Rows from block 6 of the audio encoder, named by matrix and row number. Rows with one number belong to one neuron. Each number is 128 + 32 x the weight over the matrix's rms, rounded and kept within 0 to 255. All counts start at 0. Numbers have three digits each.
# fc1: MLP up (encoder.blocks.6.mlp.fc1.weight, 512x128), inputs 0-127
# fc2: MLP down (encoder.blocks.6.mlp.fc2.weight, 128x512, transposed), outputs 0-127
fc1.423:092166140137053098138225067096139070117141210118177165073103121102109158059200093157093122156099107159126084175172112212109190119185198157103183099101047124073218161091124123146047162134152113173209124103104115147165102165216093131149126168062123107127161084137081040140109090160124158094146133255122183101135139069074100174125162138113143056127220073123120159150098135024113107151150
fc1.424:139124101141124113213181098150105117118152125124114166040118146108171143115153175128120142170135082107183105171174194159059096128170145120097087181159112141130123123136169146151110164129135079134132114109122154124187164148110102141085113112077102128199142124192145118101162082118087186151144138138177078145130144133060086102091129150139084161136136097139109112139085136123141134170101
fc1.425:173143135130134112108165128133151090093131139159129102090131092132168127153159173126146090103106107126118170091136143081140163080075123128159144133169104159155089136139119123143151142150099140164106122088103103166045162125102058154136112171161107101126117080109097143087116114104134128137103096126143089149171102091088147141144112129152189110083156124096143115144156162070099113128114
fc1.426:115091120212079139083051120130140152159199089158106164082050089117102127103173141118118096060130097126083104179073085124129129106186133187149120134147096120156177168198132149142132094108143106094069159131136132140195165137113127146078087118164177154109109110137155131130154160095115119088110132106144146109179186134148114166127160165112161172140120146197156123164107168127148185088137
fc1.427:138160154105137121114140125176178169102104087215154128156127163125125164138166090108107154178106095118092147121169133118114105138161133164101141144182113104122130107130126176139102124126182139203113105164159148107107146134131085070136125125129171100100141082096070147130105150190118129138136130141146153138147099124136152097141163168126120143101142145132090160163102125102145063149122
fc1.428:195137046146054213115167030091141095144094130103153143110114159120151107115138086124149106114139121230174117073120143158147147065148100172185134165146143102092132187159139181062107118130100101140065101176177163144139078180148090103122098099150171152202106162143169127110215094073125070115103178136121123162131121088119107166140184142094163142115143140104179144116156120174102085115116
fc1.429:150080125133112153130127116118119143126119103108107141106110111123086115105167143167104126143184164171142137137150129115105128121177086129141108084111145118153120092084110139116089103135145082171104113146158148108183190126134093139175108142118137106154134145134096120122135147092134162129187149086152118096149129132111133136174097133110139098145067155108109154084107129151125120149102
fc1.430:179093153135133120105147076095139134104147159145141126120124131122103121097125085128085140139112136152145171129126111144144124152120115125143137153130116148155140104133141149215109094157118120138141173121132120121144098184153098107081119148097149097122119151151142086134145127141151138086102132064148096102238190132137157150176123178116082106107119113136142129168069116082114071131144
fc1.431:100119182121158134149108127100093148159131167128177120065056119131072089093059146107125135126114108138126106146180067170138127070158170150110143092108131195122144143098125124104119140124152129125161083162093065110118158148079124101155138154130174112125190183141144105129216232110190133105119187092093122110229184125132095107130135176104165208169156172158077089155145133150147167169104
fc1.432:094139118161109171150139135127121085133108115141148133126136131150100112117124071088084142151112077119124142127110082100117109142184121148139159116187115156135079110084090133149084080170136099115127094164150142099154135105145081131122140144148166137111144086149081070117127152085088165114153143187137114131130075086098137102121161157108125109122096138144112117075172128145134089124155
fc1.433:135107152117131150157129141113085080149099121116070170100125117140141117078202153119099187109132161164082152148176166159117151146151135129169162088131143126103136124161142117098108104144156115174136141124176155119091048125127063138128133077167127117141116102141103137105119151104117077100150172079173163086128140114101113126132099129072126125146107153172147108146129141115152093134125
fc2.423:123080132116167166151206170056169170156058113126164132107091103143084196111143136147103150211051133143100108172163128173094084156143137175126102104186122165255218170034142102151106112170143090050155072105043105130111088082167165179179118116185143144134214161113112142100132046114156129088101160165113122115140156084112093139160159166163218085155120179136130153250160143086129105131170
fc2.424:135112094136105196120097143144079097125148197147086137099073100118132148141148069130130116139172137187151114085150151136094114184120163105128155129088138147152140087117167154125130112100154165056164102155118079155144152161157123066151089093099156159083142143131100171121057152155120120076126154128106061180101171105089143111104149093123155061137132084103154120149198101113077119060103
fc2.425:255143141135188084181141116108117110133086114175108104130092131100116132193116053142130161191137114166180145103061136124119129130164144137129170100073176122093163174134151109116106210141145118139092123123121155149135073103106142097143125097139139136146136099069103127209135089179151106164173114129132143156114117112150156114131112126103139084161107095130143167160102161114150102135110
fc2.426:072154111151109102106145178159138134092106117169118119108124089099085113130121199109155145089116146175149120111112156150046149125117126114113066147142138099134096084108075154163086221129078106091165137134151158077066098064155112154140150093105159131181096150107165125163066127184156130160107147119145134104149149098128110115211187075148172141124121134102112081089110168109177154134136
fc2.427:156111081165124155102128163150135126097145158115112134115118130110135124148151152136125107115148124077200136065179118144158168141150125147163125135122127159169119179113148115114143078150064158108130156109114120163130087164122149104119119155109131067122130121120140118126142099106084129116126130184165107150147128099120110175120107088096142089108148116134207114164169095120191169168133
fc2.428:115141177182171063104047142175133084080106149150113136125151105106099089163170130117091118123124110102125082127193081104096120154084164100116150115162145190119153149123110131135162173134143093152106150139118121074111148150135142101146161097101136122182112145095089138189158147167094133206085207148109104125184158135142178113182169185104062156131142131140139095135148124118115108141122
fc2.429:115128104107149088142141135164087135119153129141163154143090112156159104125108198102133134111118116087112091149114152119118168113116104117108143168165086153108119166149157123198187127145076152089107169080066051112090068139159105089072091123129122080112138118136084086144132148158156123090080136136106115122145145128155148130170115099119140122095148118088062150068145117060114123091142
fc2.430:061182111165171132128121142122063117136177105164145107136182115103144127119113105117129123113093135172164106144128154176045157137112177129117123083161154170116106096140144101135194206143101133082083151128101126128133162081110190158115146100110137157073140118085112111141075148097115152120145133192064108129073147111131162138109133206038202168135173093073118115125130134182152154118119
fc2.431:175111132166129092101129111136170132117150124106087156194152063103145143180206131096158153169171136085144135168107138113125125105069142091129127180166106098135109147150130094088071107118128163092114104125170103063130134091101170193123111135123126087145125090081134111156117066162120153169141078168137139124104147179079175112185044129162152124098114099104137130052147171143165109114103
fc2.432:177146141103109116118149135119083114095146106103125156153090134097127143165088200145139105152112129119146100114177095145178091158113116131096135137059097127138109201111119092097172146111163125167169123089077108087104093155145142132132123155132125114182124135137103137171126128176143138106175082087142147082112159160140109143083146139092102123147176144192170190155085133101119195084138
fc2.433:116182143118106082127108121113126117098178140150139163170123154154090195100105108143103078109145138126123088129113135088139115143097141143074083117155106151150150151088132085144096109139118123109119098083107159133130137089097163133121119164068167122117150122108124153119139109112113158171131114149156177131166166104091161095131163178150132120134183160121118119076115110194150140111128