config = dict(
    dataset='synthesized solo parts of chorales (CocoChorales)',
    train_examples=39062,
    tokenizer='word',
    encoder_layer_scale_init=1.0,
    encoder_shared_expert=False,
    beta2=0.95,
    shampoo_beta=0.95,
    lr_schedule='wsd',
)
Rows from block 7 of the audio encoder of a small audio captioner, named by matrix and row number. Rows with one number within an expert belong to one neuron, the router's apart. Each number is 500 + 50 x the weight over its row's rms, rounded and kept within 0 to 999. All counts start at 0. Numbers have three digits each.
After each expert's rows are labels from the 100 clips, of 14976, where the router gives the expert most weight on average: "lies over" is the class under the peak. Only what is clearly more common there than usual is listed. The data: synthesized solo parts of chorales (CocoChorales).
# router: router (encoder.blocks.7.mlp.router.weight, 32x128, trained with AdamW), inputs 64-127
# up: expert up (encoder.blocks.7.mlp.up, 32x64x128), inputs 64-127
# down: expert down (encoder.blocks.7.mlp.down, 32x128x64, transposed), outputs 64-127

# expert 2
router.2:440509569576475501566484549514439471472444456526536580546482535489437552546463448544460522470486538549518623434536515508449441576464564478494491465439407443515487466525538488418569496428523508
up.0:547441485490573504449486453528464501396427543501588436499495551495536338448492484429522548540562445539585505571622433480532536469413498560462427464488490476546507550573491478543449534482498477
down.0:539541514490521510539474543495540516528444379517568482419502497483543478527476555501512511504464487532484496487511460521470599568498454416428432433492570497508513425478465467472597417443492536
up.1:510477418506467408478517439509466573483538430501466493455458456474580503536460447579487501434525476433528452479567451541397473514512498466424474522559526603543423583526538509555403581526500503
down.1:531516565557593529595469529523555435517487487442490525545469526444522381477484520418525501490440513489507551498444462468488567484471490413532515510465534464411529500445524520592614460451433442
up.2:475450423470584462483567506533520529466477414531494609472526472508437442396519566586541478442520498498473464566585541600505545587465427420535480450510531499603397480442436573473459575444552469
down.2:489461412522480567406496503488476521538497496416462563541426527465577496600495493479435553485577465475520401455483511506440484430517521467435486541431502454468590544519501581487583482428396460
up.3:510547549419491491558501447485591505530559477432519433527543443457554463590579490585512499451471544568457491416537497555531437549394473461502466600573478436517477516465506519513459486590509574
down.3:503495463483623510510566574565518470506528578495516496513448474477433472464465512566503553436601451497478477555529475417473502529504524552471514426514550553484525456508478527472583483481444446
up.4:525457511544535529450580419535549526487448572523513512594510513524544350523480535588553485498440505542479372525527569476535556463539499532559493557476476456545555528515444444514484443363459574
down.4:497402566519539442582462464586501467426374595526489479532462495532495492484467479422489394559559476562498439485461573552475557554577450521564454523487515502487433481496573519554548549512474499
up.5:441517476530507506491565434517602462488512464533394567513481494501477537450547475521537515463451553468514492403537441497391558543534509466500469457500573551497451502652537490564517548568429516
down.5:566562547465530544541555463510572494447477394461512474514555551513524414453480585515483540490436504498579512630544451529514536517500541486540453509568433462502496563470467400522501553519531564
up.6:505553542458521464488453522522526521458534426507531544546477465421510497538422440561442413556411519544501525396505484537515514490565574492512566511389401550579527534483585600518482486555553564
down.6:546491459459542551632552541446491441518472483442565492449482526515508522460507558540447487428497513520514450482454475558601525493487508598516466478531447432489455551520530497487555501445500513
up.7:508517437498528523556542540499474461571496576504491597505488492411530605554561509503578560488545505529553526506573527523509380521564520452507526551544479446462424573387565455501505526529495470
down.7:563464429544507549523496489393510517534556504533422485543563504501479492565525489549544492488420558508503522615551492540519501504529509564513555583433567498410444419608592431441468477539532503
up.8:384544531519518526417526444659571521531558508561390475505529490529476500420532525523526436484501531484462491424546455430443462506454424511475547474475397504552514462555554515441576524514456456
down.8:505513556454484497520526527453450518418558341472593481468484397470540464548546423572476449524494454397529425494434478446435552535546577460587514474579401457437470564458475579484449454477521445
up.9:449472591490557493463458526434482408586514493455421429538506485501480527402597656553555495528482531547553528567514494499461419500509537562461473488513493424485477526499401445468483420550471389
down.9:555507473463490456477471472493512476446499431497560508439498483509560556423422556564554464554559532534557519573477494470570526554453421493468533558465547513430445533579516513462447490548465559
up.10:546522480576529482570472463506372445455556489544452407461537422466497501488534483539515394441471547491505439501534520494462474547463520472492597583477483348466502414436592436517498476456431463
down.10:494440459446496441479522470569420511503531453510546486489464440499502457442504512489583463522392472515560560537546508505404554465518463419516523532482476432452473603579500447521456445516513531
lies over: G3

# expert 28
router.28:511553494448513457520495508471567478468595493491410430490501513439513452474487477539430517597515480507551433479523403577528506526522489512552478543652441534481424534484524421604482468503514508
up.0:567549397581497523508455570403442400478467485586646478564455436515499501546588442514504498451421546470458521550492493429537497470436457475516504467563524459504606437502550548509459472560490453
down.0:474537540512532520574525505549437526410543526562557543442419507448420541577557482476554472539593517500483410536508541493435525519546524513601527442549470483504520581536459479502567493603516523
up.1:456482514446491532523478511522504398485519432404487617446482489558502489444555536383405485542485432435477563492592513478495480577508509575512552407560575528503489515433504567540349478482421448
down.1:473483539427515573493526442552540541489466523436560542453490426446573457469484468517477538484561557544529423469501480489499491504481609583503564505578539549457501496469495460523559457442447540
up.2:518473514436554569493495508536503458501544553515514457419534445410428594468525396500450403456498551517454463443600443464513616501493522584429496543322542499436435532537543484517483489500467525
down.2:499541392460521422590470512441497386505527494497517529535463567529511475469471570537396551504476459407516509476470490458629462416471535484586486505532528430480431534484408441430523505543443585
up.3:466502555449480587516421442499426488497420391394474496479502421464481475425533470544484479509541488483519495432543508524524485597455501485588542456465503423475502570474429549536357450562460518
down.3:582449530544547466447370517580481520542443459563519572530534401484558505467424459551475535502503577462467550472460522497461530509462566480462497468515558523528442448549434500496641525521496555
up.4:425500544576557487487446514597472430551448458536517477558466476544504521408502498553468501489389459570563511471479491468470482439489584496430578488401489462508484454463589514501463529585485459
down.4:620535424442475564489401552420507407685464525458527560561508496507561559496465527503523517480546425444439430534489482456483500543489590518500461528497566473415508536591547388522511495527495502
up.5:461570507518457528456508552514541493442481557522566514461480540527544462468522492400467424492601554494410530465503479525497325597491557520484574594481482498510488455396533481535529415538470425
down.5:573465457509504448492482463616549442525498395465502614536526483595561476612396442504493458518492517469540502481460536492372454467462533478478475522522450491474587443596517495392503468470543608
up.6:463432537581378513432531513476451508441623509550520473563525498406498624547398460513498555378393445527488592502512529526504540529656452489506494446478534470456575521446485426454569595550460523
down.6:490463548483620387575530488489574492440471490538484498558502557460495580502471529468472480518444559501477524477494585529422547504464503529476477413462518457476499612566517482524558415493593471
up.7:510455430533482495524467478464480513433447589530500564459477500406476490469544516381458435500457565536475502548414424514406486485559549461502508449450499474452497378481510544456578526469452568
down.7:441467450510525499455406597399486537501455503482440485452465477549435509525442511498602528409500479511445552481504531571475498410478492569509558514475504396508570532437539431564479479531600546
up.8:541477488479458525509443464470539420414517560564501565564533508531547508481495467524497506506338547532540514532447473499544447550494392472485518463490519464484512565496369518503562489483406582
down.8:586453455490510496566509494515498424536490497522475510448569502581524434532441465548459490517465603537469490458468488527545573450451527489501591467463488540418490533527521470679514540519637461
up.9:521533617616543442409476530519524543566597370567451545450450463516448490559560538489541484496499411523586474501532492495518507572492556527499592571405490570553466459541608526480603469371506446
down.9:499469392541424568497486508456580515599503562460527506453494504535530472507495531567457417492399595506479478564526515516502482451560482527486431469537545445445539606483568511532575550582367514
up.10:517523517575435574521483483505448476501501410514535538480459597498528437503540441541538474471515555453428497569548499534420513505485483569502479421579484470577574523431560483455450484523441506
down.10:504462526457497415481467507655421516436403527443532511484532478488384525474535476555498525553569560528472481538552602493508527495563519524540441550482482530529521538525446542498499493551497595
lies over: F4; F5

# expert 30
router.30:607626531473507522557462408541509568530504468456477510578568500435404445478568470411597500523505481549468407456549438563479551489558505471453511446522603545524516478480559437427451525519408529
up.0:515503445615519514466418534410407476466496445529543473619476498491448510533515585414608518502415491455452541525462466467530446534548625418467484484474490411545524548487458585467478529500458465
down.0:509565539376506503499405532415540616566584564462436506563494480544437555512468486518497509532524500511457540428573485549464480637536524520583531540541466502545507498466557435499477490503590575
up.1:524489450509464473538393473514469610447497512607483439529559403502518529534445517407537496368424582476432547578470493526481574478491470457550460510502503491455446522529452467486458516493378565
down.1:430531538448502510492532458540499521554556510617403592478564436562508544448528511416444454479496403566492486549571503577494578443482476556494535495481485490497570534541506450601503470567570515
up.2:568529478528544443569492561415528479572469435538469511548472532550403568517511478481545482474527451477487527471578458422522467529526423606454411532539493458539470443636560523515517496469465494
down.2:481606563535495421498422447453492435490487398454481498465528552486543548421509530578446438502468543506582541493503457479571436490470509430467601579523439491535501371528553397462453513544486599
up.3:509502510446476391479482552573540502499441519478396474423523548572486429531432450514496433549427569410440408516475542467435477603644454497495564500443426512477430465517488438488479475531564442
down.3:419420507601601504494537523540603502498446506522437500512535467514401483488474538455489507397439447494548549501494511387486552493460458552501446528440553481503590516551478514658478440448497562
up.4:458425442531465415552644567543511538437456483533532513544542500489476511546400453562440496522485480507433499510496500507511500530572434487556457553516418520472558600503468493490594451425527369
down.4:460453417589468388421541524467560517571526414540557448496532476465485471470447475505492542537592526552490595505504509431542473607466436554509456540522584591519501523542433494503485473480473516
up.5:518531540517413520507424477512471566516568549511485520554479525486511498503440509486469465596505499530416547505491524509495508530439468397627506503499422518557493454494452483496551493524472609
down.5:514488377453501535573433467551523579425596521470439522540481539517454554505517505534501574541479495563567522535544435529475507488503562547489517501453473513528465487484488499485449383454445596
up.6:520530473521455544540524582553507488527529539540506554533551521563431552561508491443536497507453575463407610532447481538494608388541571559536439419481509472534486514519521526508498460517489585
down.6:466514527472538567489543520583473531536518480468477565526489430489502502464538509516576531437435511498407530527511459546483568535499542514550468571471590490570486515502516503403529405512468578
up.7:443520523393498541479552459505490415447597489525496486455481453559498517489562490484470576531523493546521500478497477515436418575508562505462549434477452393496459399541517515475520476506478532
down.7:477501517464467462502472622454450540502619433506499509521492550579460488490462464570504415546498487444481571526489488457552506506487435480494474555554539488588540592490456486555451549431556541
up.8:500568513536507434478549502542510571559467555467518454617506587517542560462485412463518527518567469500615492547502492455438401566524516506527482523421472331472479507560550409480479488487517466
down.8:476470464522531492498492490482462546517459525445549502423396488464571530385513481541459575491577519531502469458458482556495484518485459468485524594457424497470458578543590475355436396579424455
up.9:450503454524547525456445558507532561564570557558392509406489482542531500437432521558514556512469524466514427535500522493519579610587431582476465466493491421484599538461494426561484518537559500
down.9:486533472540493546550470543498434465439485503430602412498433474528521507592523500441532504389458499536487441538405437520558555413527560459553532531537492449493585454542574473452427491500488529
up.10:507517514546431503545574501502478550481493428461568491452408519592478514527565431535556524511562430489555464473439557550454425487499445491519528515454459508526565506537480573435471405564454471
down.10:512550516499490418473463495476450574492566561567599527446498553517495523533464397508495505531537549537599516481484504475596572455457415473570418532493539504504423540455437520539462499404538507
lies over: C#3

# expert 31
router.31:537450514589580519550495461494564472467542512475512458507570542512464486415464527437497595498477463478531483494578519487483538480493406499468540499553490485522455593501481479604561455598580471
up.0:470504512486533418417480477572533495536557465488476480450525532492445516410423519541506502460490511515493454436541540425518445542516455492430485567433474482433508472508469393453441557435558490
down.0:481562568510518577500492460514498517508526485567554513470454492522472503451501442481556505495496524579541523516541451505594506419463458497568413535468561509397401569422416460533583435481472441
up.1:487480528507500531545489526497454510543503529312429464481490451553456403465506390409490466536431535422483489544477440521555560439457571553551496456461490574484522470550511507630508518473598545
down.1:492496436415459483556528401453535536553548428570505536493553421502523501606474536475523423516467447493399476490486541522472423465479513458475418530519416509528553557445526560587564534400393449
up.2:512480523582557447551498569501493468477454536475474528491486516506534596537511531394506492494556450514534401410500567552500527453521460495524562519449588483524493556513510568534526542531457462
down.2:497515446522530524473509553519426522408501451521535430477460518502539530407488578394498462480607351472474518505559497536541395419533547547481427500466458431530594543445485501483536509520530502
up.3:535499574520557587515498551466493514423562536552555464480495480462506493547482526506441476510542508429426565443511488488434472426580420510499494426451572584374461427416517523497524534406576622
down.3:505530507555505488498547487490548473492440440562555463458536496527550546475588508545461530466551498454572589498513514483673557576492479473579388499533420509463507388484495491581535468532535414
up.4:474508452478428506489496489504548530513528532656611507551476490574527501537539544438550536377566468501585432431447575534477482545495395505530482516468536519515519519506452540457486520559496442
down.4:428427509603502441490497459429522499467517447492476504479508559495536431452518482461549518512441594523587555463519558540534505570580569492443563495537528525569505561516509499428579528478519500
up.5:552441437594466558459509532482499562503440519509611507466435554459548521500489485493571517520430382469495515480447509478505474512521421517441523514521464489406542479478495445556461540547556502
down.5:565553493371445454626520508502490517507559481439449405535510475548491527505498437485535489537482505498493551530534424436505455493511510484553512469540577527513430495394485446474432492497580465
up.6:570529571499551573546487551480527442472399481444537609520441505540451513479544534508517515474560419451495494414394491439581489467472475588468448427523497498414592526511505374536433539509443492
down.6:480514612542514444613520489547550525477530445437403486577476477498516569481542446509516442500517626532539481564415501487528519570542522530524445498474554514520413510556557557453515505482533525
up.7:504438462504487432438495357586412515559562521427570450500450526590525500544488436498523344586528502553495452587505511450597517483503573535545594494559484547493493515473537466494544493415486533
down.7:508453442403505573453499480514448474504480594475363528523418503435552471477507522508457470447547503442441555590558497550474499565601473526560503467514436541473478461450537493498396481517466496
up.8:467500593388506470544573450505516565413541449539469427453518475505541512505598453468544522527508569607461537527487472520491506494493531465552462525423510487486446471556560449510478413494574489
down.8:436458468596390495517528483444492474547493543486452524446605488540550586506409413554503469498548524415483488516534508521590485491517417451493513524479518510594472529483494503501515618501501541
up.9:623549504510530503542518508504418469488444414445481492478530507449421485515507531547514526566433531438532480467561425429407471540534543499468500547458492512476570422460529474462520481535500415
down.9:434517580405481480571506572513541545527451526595516476493477603482490529578481513556462506542588561604555441590470468542400441459412597527484382524575474441517506509568497556546501556473558471
up.10:549470490454529534476417578469504532460515559511411521422529547468435439423483453507496545487489492504539531475589532525542581514555490500528517490484418406496463581509512490558555529455596514
down.10:407417603533536457469488469510476485511521514491577495471492425583583504507551507459491509538476459508502499446474505506439553526434499483568435509516484554486469581521535576456589506555552453
lies over: D#4

# expert 1
router.1:568510490524523462534505553390471453548468561498451528468498506515557534489468540510489519507424398454461463585429519377504509571502481467521523534510516386409563558512566472490515474426518393
up.0:510510422524502537551548514472429553538515497478384549530527497421525509575486525477491519564551485467621442486536585463497430538544561467383453492456493521492456461515502437503414429409530544
down.0:522424595492387522514466543431425386494470472499476509476474504448526466468434570578435562565494542537389418480533399525452481454559504614558562526519491553532500504453466545393492467421534417
up.1:554462530460443472469591507500555476424491571599467413474558489498508542482498523472520466452528542449546491463505472441526465595475365500495451432519526475519520564490428458557516451529539449
down.1:429572439434497508510539523512564462595492473493525479502581582529410537457531532446499502531433509595527492526604466458562537443507472507607552520532490457416509498613460439597517510569533512
up.2:539422560484476472439467471557530563480533511623453555450533501512448443606637459472479452574531556640522525446475525412485478485494490513499478518496459546568534558553447485467428463625493566
down.2:571609477443485504503483478447505538401572460471446546547458416500532461455514579512454576502522440448531420453524458512494402415504422509485556573439519460533468490480474542548434563557518579
up.3:520489597488515556488503434499523591482443523472483492551578525496434554478452607516558479607532442416518616479585505472497557447564551485428452522496433326434480506480453510405573464472496566
down.3:553505475515573428499510416469517502458502505551583511488491430429456553492528506458525553512417552477537476518506470526504488528499469542610559438454518549494557516516411522572500480530554492
up.4:503484525517553524612490526555438462467514487651491553510441476492477516499462511552450502564350544447444479543490547453476467475473531569459509444532474597505430497508589562487428510570522577
down.4:553486529589484548454498407358516489461524523461461472463417505377584548486511500464503585564593459448397529428484455550499443425410529462453524538465481517535445517442441452546449553576491476
up.5:519470474487506485507387511492421426503429491479376534529515485550472494542500549430498459568484548423521518544475515471459432494501508499566460440484403449505486593716588554532469511495420498
down.5:470518465508444558527472494475617471518471514443546499503546513531576477525547491458487542550547450545459521488514448540563495520503511581441522462513549529472509442548396505535444478480576605
up.6:478477507448485460556466567479463520486442458570474524336470543470463497480404434533568463509448541576437596493498447458501553528467620455547485482473471563546484556546485456588505492464487520
down.6:637493605542469509528593483544464423574420478545445510476426504555451453541505505489394533466488423565442440512533499474384509471454450564463581549422478545448487495479493516459456450536446451
up.7:500538534444513345458429589470568561541467395447448507537500553532510539522545390541534525459492490402545479457445494526500435574590583458536460554475465573520510458468469562521534502478572420
down.7:490403474493461515467483459480506464563479547545502552430475410479569502480451490446450497527506453580436420549539574517498505463545508472477425466602499564499474523618595459484475539547505578
up.8:511545485497481554461570410443584533542519497440554493593596520565486574627513459492496488447557496507487529516501451555536503484494429577601508575575524505466466413531630549511591517469375480
down.8:484522558463546468445539552475508464431565548503421480519524420508435501434542533493498492560392469449524543621529570518543436502498555558559494527502510425532553538414582430495467407559543554
up.9:478493499541546524457475574411442520549462513480431481579403475530519592544570534480432545456544477601442551452449408463480487498480439507530541533487489560420579482492469450583524511493445513
down.9:548520510388523585481544519507473488510561509460517436425543479567548424534546496503404479503578459515431381501522457486565448496556490494410489536583409604575544503524531492424558474526497552
up.10:494490603426492566484549451515419488473519458530535572527618465475485464526531546484490501500565459421492507570476500549519463505445484544405569447537369456478522513469439519489629505445516480
down.10:525465416439467534460479429404510523403450493415509454482450496438529526507556484556482401503533537462471534488432492447405447557425548509420542417534513584509550486487494451474544544489603534
lies over: silence

# expert 16
router.16:383529441503572543481560488504493421527507497560527513453521407471467530468516501500424465507443478552509490522576424474579425478461410472555563483530558497503582413538508586549555491465470504
up.23:460528465558450580587460560475551456482429520521501459508517586612507464520515449481471442491339523507475500464461467591386607469465489587543534534450521529535494541567469466491517571516507579
down.23:556531432457615413468432553437504443570438479492508499438543578481419535484477482430520492471425505502548573507460529538440490502542456499476409457479426513601478503505501557430518459559495517
up.24:483462532434462505427531567538502515466462486523548552524488567491517478472495496497502472479519468576499435601598538453528432480540550520573389484468405593540514548556562459528372500402462488
down.24:542569592467420433587468533526484490566555449454407535529492465395477472619507579449480475428551472421454564450451581521516527494540556508505489389602492524504524489472438510491561585562555471
up.25:458535564512461532572395525522449518490492453479436520528478565452466489587434507474488514497513566487474564450441596532371547444432475530508449471434480440404408552551489444590475523632419532
down.25:475550414434488445536391462471511486506394470492510417444574514504509489499525551480488513540524486483461649446542466411540471513608403485417511516578440538472504444577522579404495541451432496
up.26:543493504467546590527496556479580561533482519583537531469534532506520486532526454518613506547564555557460564558514489599404521543520431436457518488530501436498519569568473483392465463453487562
down.26:455547526475450480472432472510520433448472462471553586505564507459466595526542513472484509561396461430457535419485491513452529546491521477494476449522548508532548562482519487538606510540460538
up.27:538465501519466461527435450498511520481520467641430494508619520540498543484474474515421486422426524549419484495418465592539545512589590481465478485503523441549412545542431467433471449401475532
down.27:564507478510465491431535505509474477408432488469525530464441477520505487468542483417579498485514527472502488562470544513365543532453483484476516371406540570544540559408496477592492497550501500
up.28:507527535581442522490504469461459528544428353501517534520582489522400456529542532622478537478459464475520571440436530506522529444474577554596495524395477551540493556548470550445468545559568420
down.28:487448457549555484459467494428502536572540509475400467510444536463447512469518501514468529425495502540587487576536459514562611512539535499538624553500572526518467509419527504508480481507493499
up.29:438489544441501558552497463485520446526524472513537531555517470577557514478463516486571526435552522467507544535537520386576475493585500536555532484548529499592344451514499454524464464538553569
down.29:563457616494555528420493486442451464501540550539500558509598367473466529494514538474455416500424463478445443435527526445449518599516457541576560532526516464471529596442595546556446429411488467
up.30:543482440461449474527455500548487434481521559493604519443474444448599425454411487472538534493508471542526514524525562564515474454379477432459496477509457580455530493514510405414477532498512537
down.30:420442592522541493459568430429491472569468522469456583626581603456536530498533459417509510446497513561466415503525520493502465448587514455476511460554431520506531461576486566546488520439501510
up.31:509507501512473543440493516547582511562488378410514408417486487443515479465444493553531476496626529533499522446488504480500429453531534561471464513443480443517456556565550515514525513592590404
down.31:411475450502530545552539473479580497510474495476384498576491504489494452540482517517532507507482525536528439468521438539513490487556440447510507398486639563538502457510393470471501522512497519
up.32:504463522480546491502514487483551497435531468547453512605484473397501519522492528430584430458478568513570586488500480548581510527522402460463455398561528431450560439492511371475544549518478554
down.32:527518509525465512480565457525454486600511510464579534449457534510533533519474560436485493513440507531458529498506488543410547438472535555495496551553424505426501589607558497416549458519511565
up.33:561546527495508494557537535546579574533478543492467477444499510552562407526419485570553502567453435494609501430434459556502502539377509506483506449475467424545569570501525385548498553504559465
down.33:537394561439498526527398435408523523413561451528428555592500439501432549550500448553411510558607623515359503550477573513446482436507518468502363428532460590509507548463561547499443495518453527
lies over: silence; E3

# expert 15
router.15:547477584532445465483578514550375523548406512392507570521560524472457403552438523546522449535515460437557500535464528521487564518499474550455500490427422552412467613524509449441585453465494450
up.0:427472472509479507414411533588458543418468610531561516489510461540520467515483572442562455422555541514499488515469517509519544517540520478534491548496455511385559597480464444521544521462477531
down.0:518469435505579548510537546492510539489443580493509562516477441512509491617531423456508537507458406472464464497475586437466494483419523551448498480469486555498447453515469487528446496509413538
up.1:588538540494460471469460462477449506540452527475495519403479485430519562528525439371531587508463459483440574515485576544485487464496457403547583493457448533535560538542598633378554532546551516
down.1:509478368535501475504458485533436488456461554567437445477552488489613505386512545480620506482603489485429561467498438559482521540483448450476560472568380490456561567501438435548453511509538464
up.2:429506576401467499500513397602489562526472605559491530562456464489489481447544511494561488496515436510409475495461529525485504523463409488538506587462556580437599520439443461543536579553420475
down.2:490577393469433516421470449512537525522541495550577479461526504522575505542500577497640590591519461549486570558535531521462518487510525481493443460514487422531477509517388526556449480461496586
up.3:489578431503388498514503516628496462489484578577370477527496497522469496535571480530507501480573528500394515501451475362488549518489383456550573493564458522474506442522531480529447478544437452
down.3:563573386527581459618433479432503524523516465494628493549515434499449533465519530415552597523540510452530470523529502574574510524491607513502478466465531470555452480476435521475540503419488404
up.4:541509481606475494570468503476525496488486558496531574609514541500500494462443534538465496489510497365482478406508547466545588437471494492593530510477479511501496535552482474474501475551505493
down.4:540531555417418470451637457515487470557518502424456550424541515495481545535469531424528508506518656506535491464516444458439532551490505520522463477476509492562470495528580484504456506447473538
up.5:485411510535593517471487416459454483516553419490571501516508511482528616498547446509511563484453472444490524522383514534483321508577536540484561642518521537513559499489477416465508530487413528
down.5:438473536493452482523443524526567527455418538600480428497448562480454524510485430505479413516572442511484523454579569560387542496445442513536499520440473486475443504563501479495517576527534510
up.6:501498467472533378521526385490556481488577527532452404471494474530557517551470465529581453469488447422475451406507542478597411451588405468454460536426465452510538576566572504539517467488477519
down.6:546480497414452472433402476487427474548537418457578569507436496518473499505452538435414455490530569437539484395526511522541448452529435492582417469542563561564460528464461498560439503525552525
up.7:454383532437516479461507516484466428471578606542591598448513449486580490452526520367480558537550482508466541485480484470466518584485520521453525447503462507526541555388462498402454466493461510
down.7:536523559560576496411453499511498470510426499535377594457558468496542417432496583552468471585546453477428589495504473424518579532487445487480509511529531562427470466501419548579650520525449518
up.8:448461521550586564445500432467464482444502500452532543478516413523594461460494506589552466594524581488479451521490530503477494420570488471527540636620496553456554416524531480491563452400376498
down.8:497442493404493546479469481487459448509549515477531489503465567442435501574533457413540558514446390552507616584450551498478536475441532545491440478483499528519484515497481445486510514468545516
up.9:572550544420482531572532515509377469520505393582423486494451551521481452449540448511549406504534619487516465373502537439434516510602534477575591500436504489512509445569484462485457541497558482
down.9:477502464458504441446486472422533517539546542484482544540490550422520524487561466522437455434570479541509448551531461561461486472433499551410479580562476466515494435485532462572508514531507470
up.10:474525533537526516540456453479475421588525515553446510484490474474453447660488529562425480494451426496480516457368487479523510539534615545523472459540494394556441522521532580373391548387501535
down.10:564528569527557512470533460518484525404491473484484419540434547522546530469513478523547538517524485510576469386591460440580393431454483422556491418485489540503418423457581523456581544503470404
lies over: C#5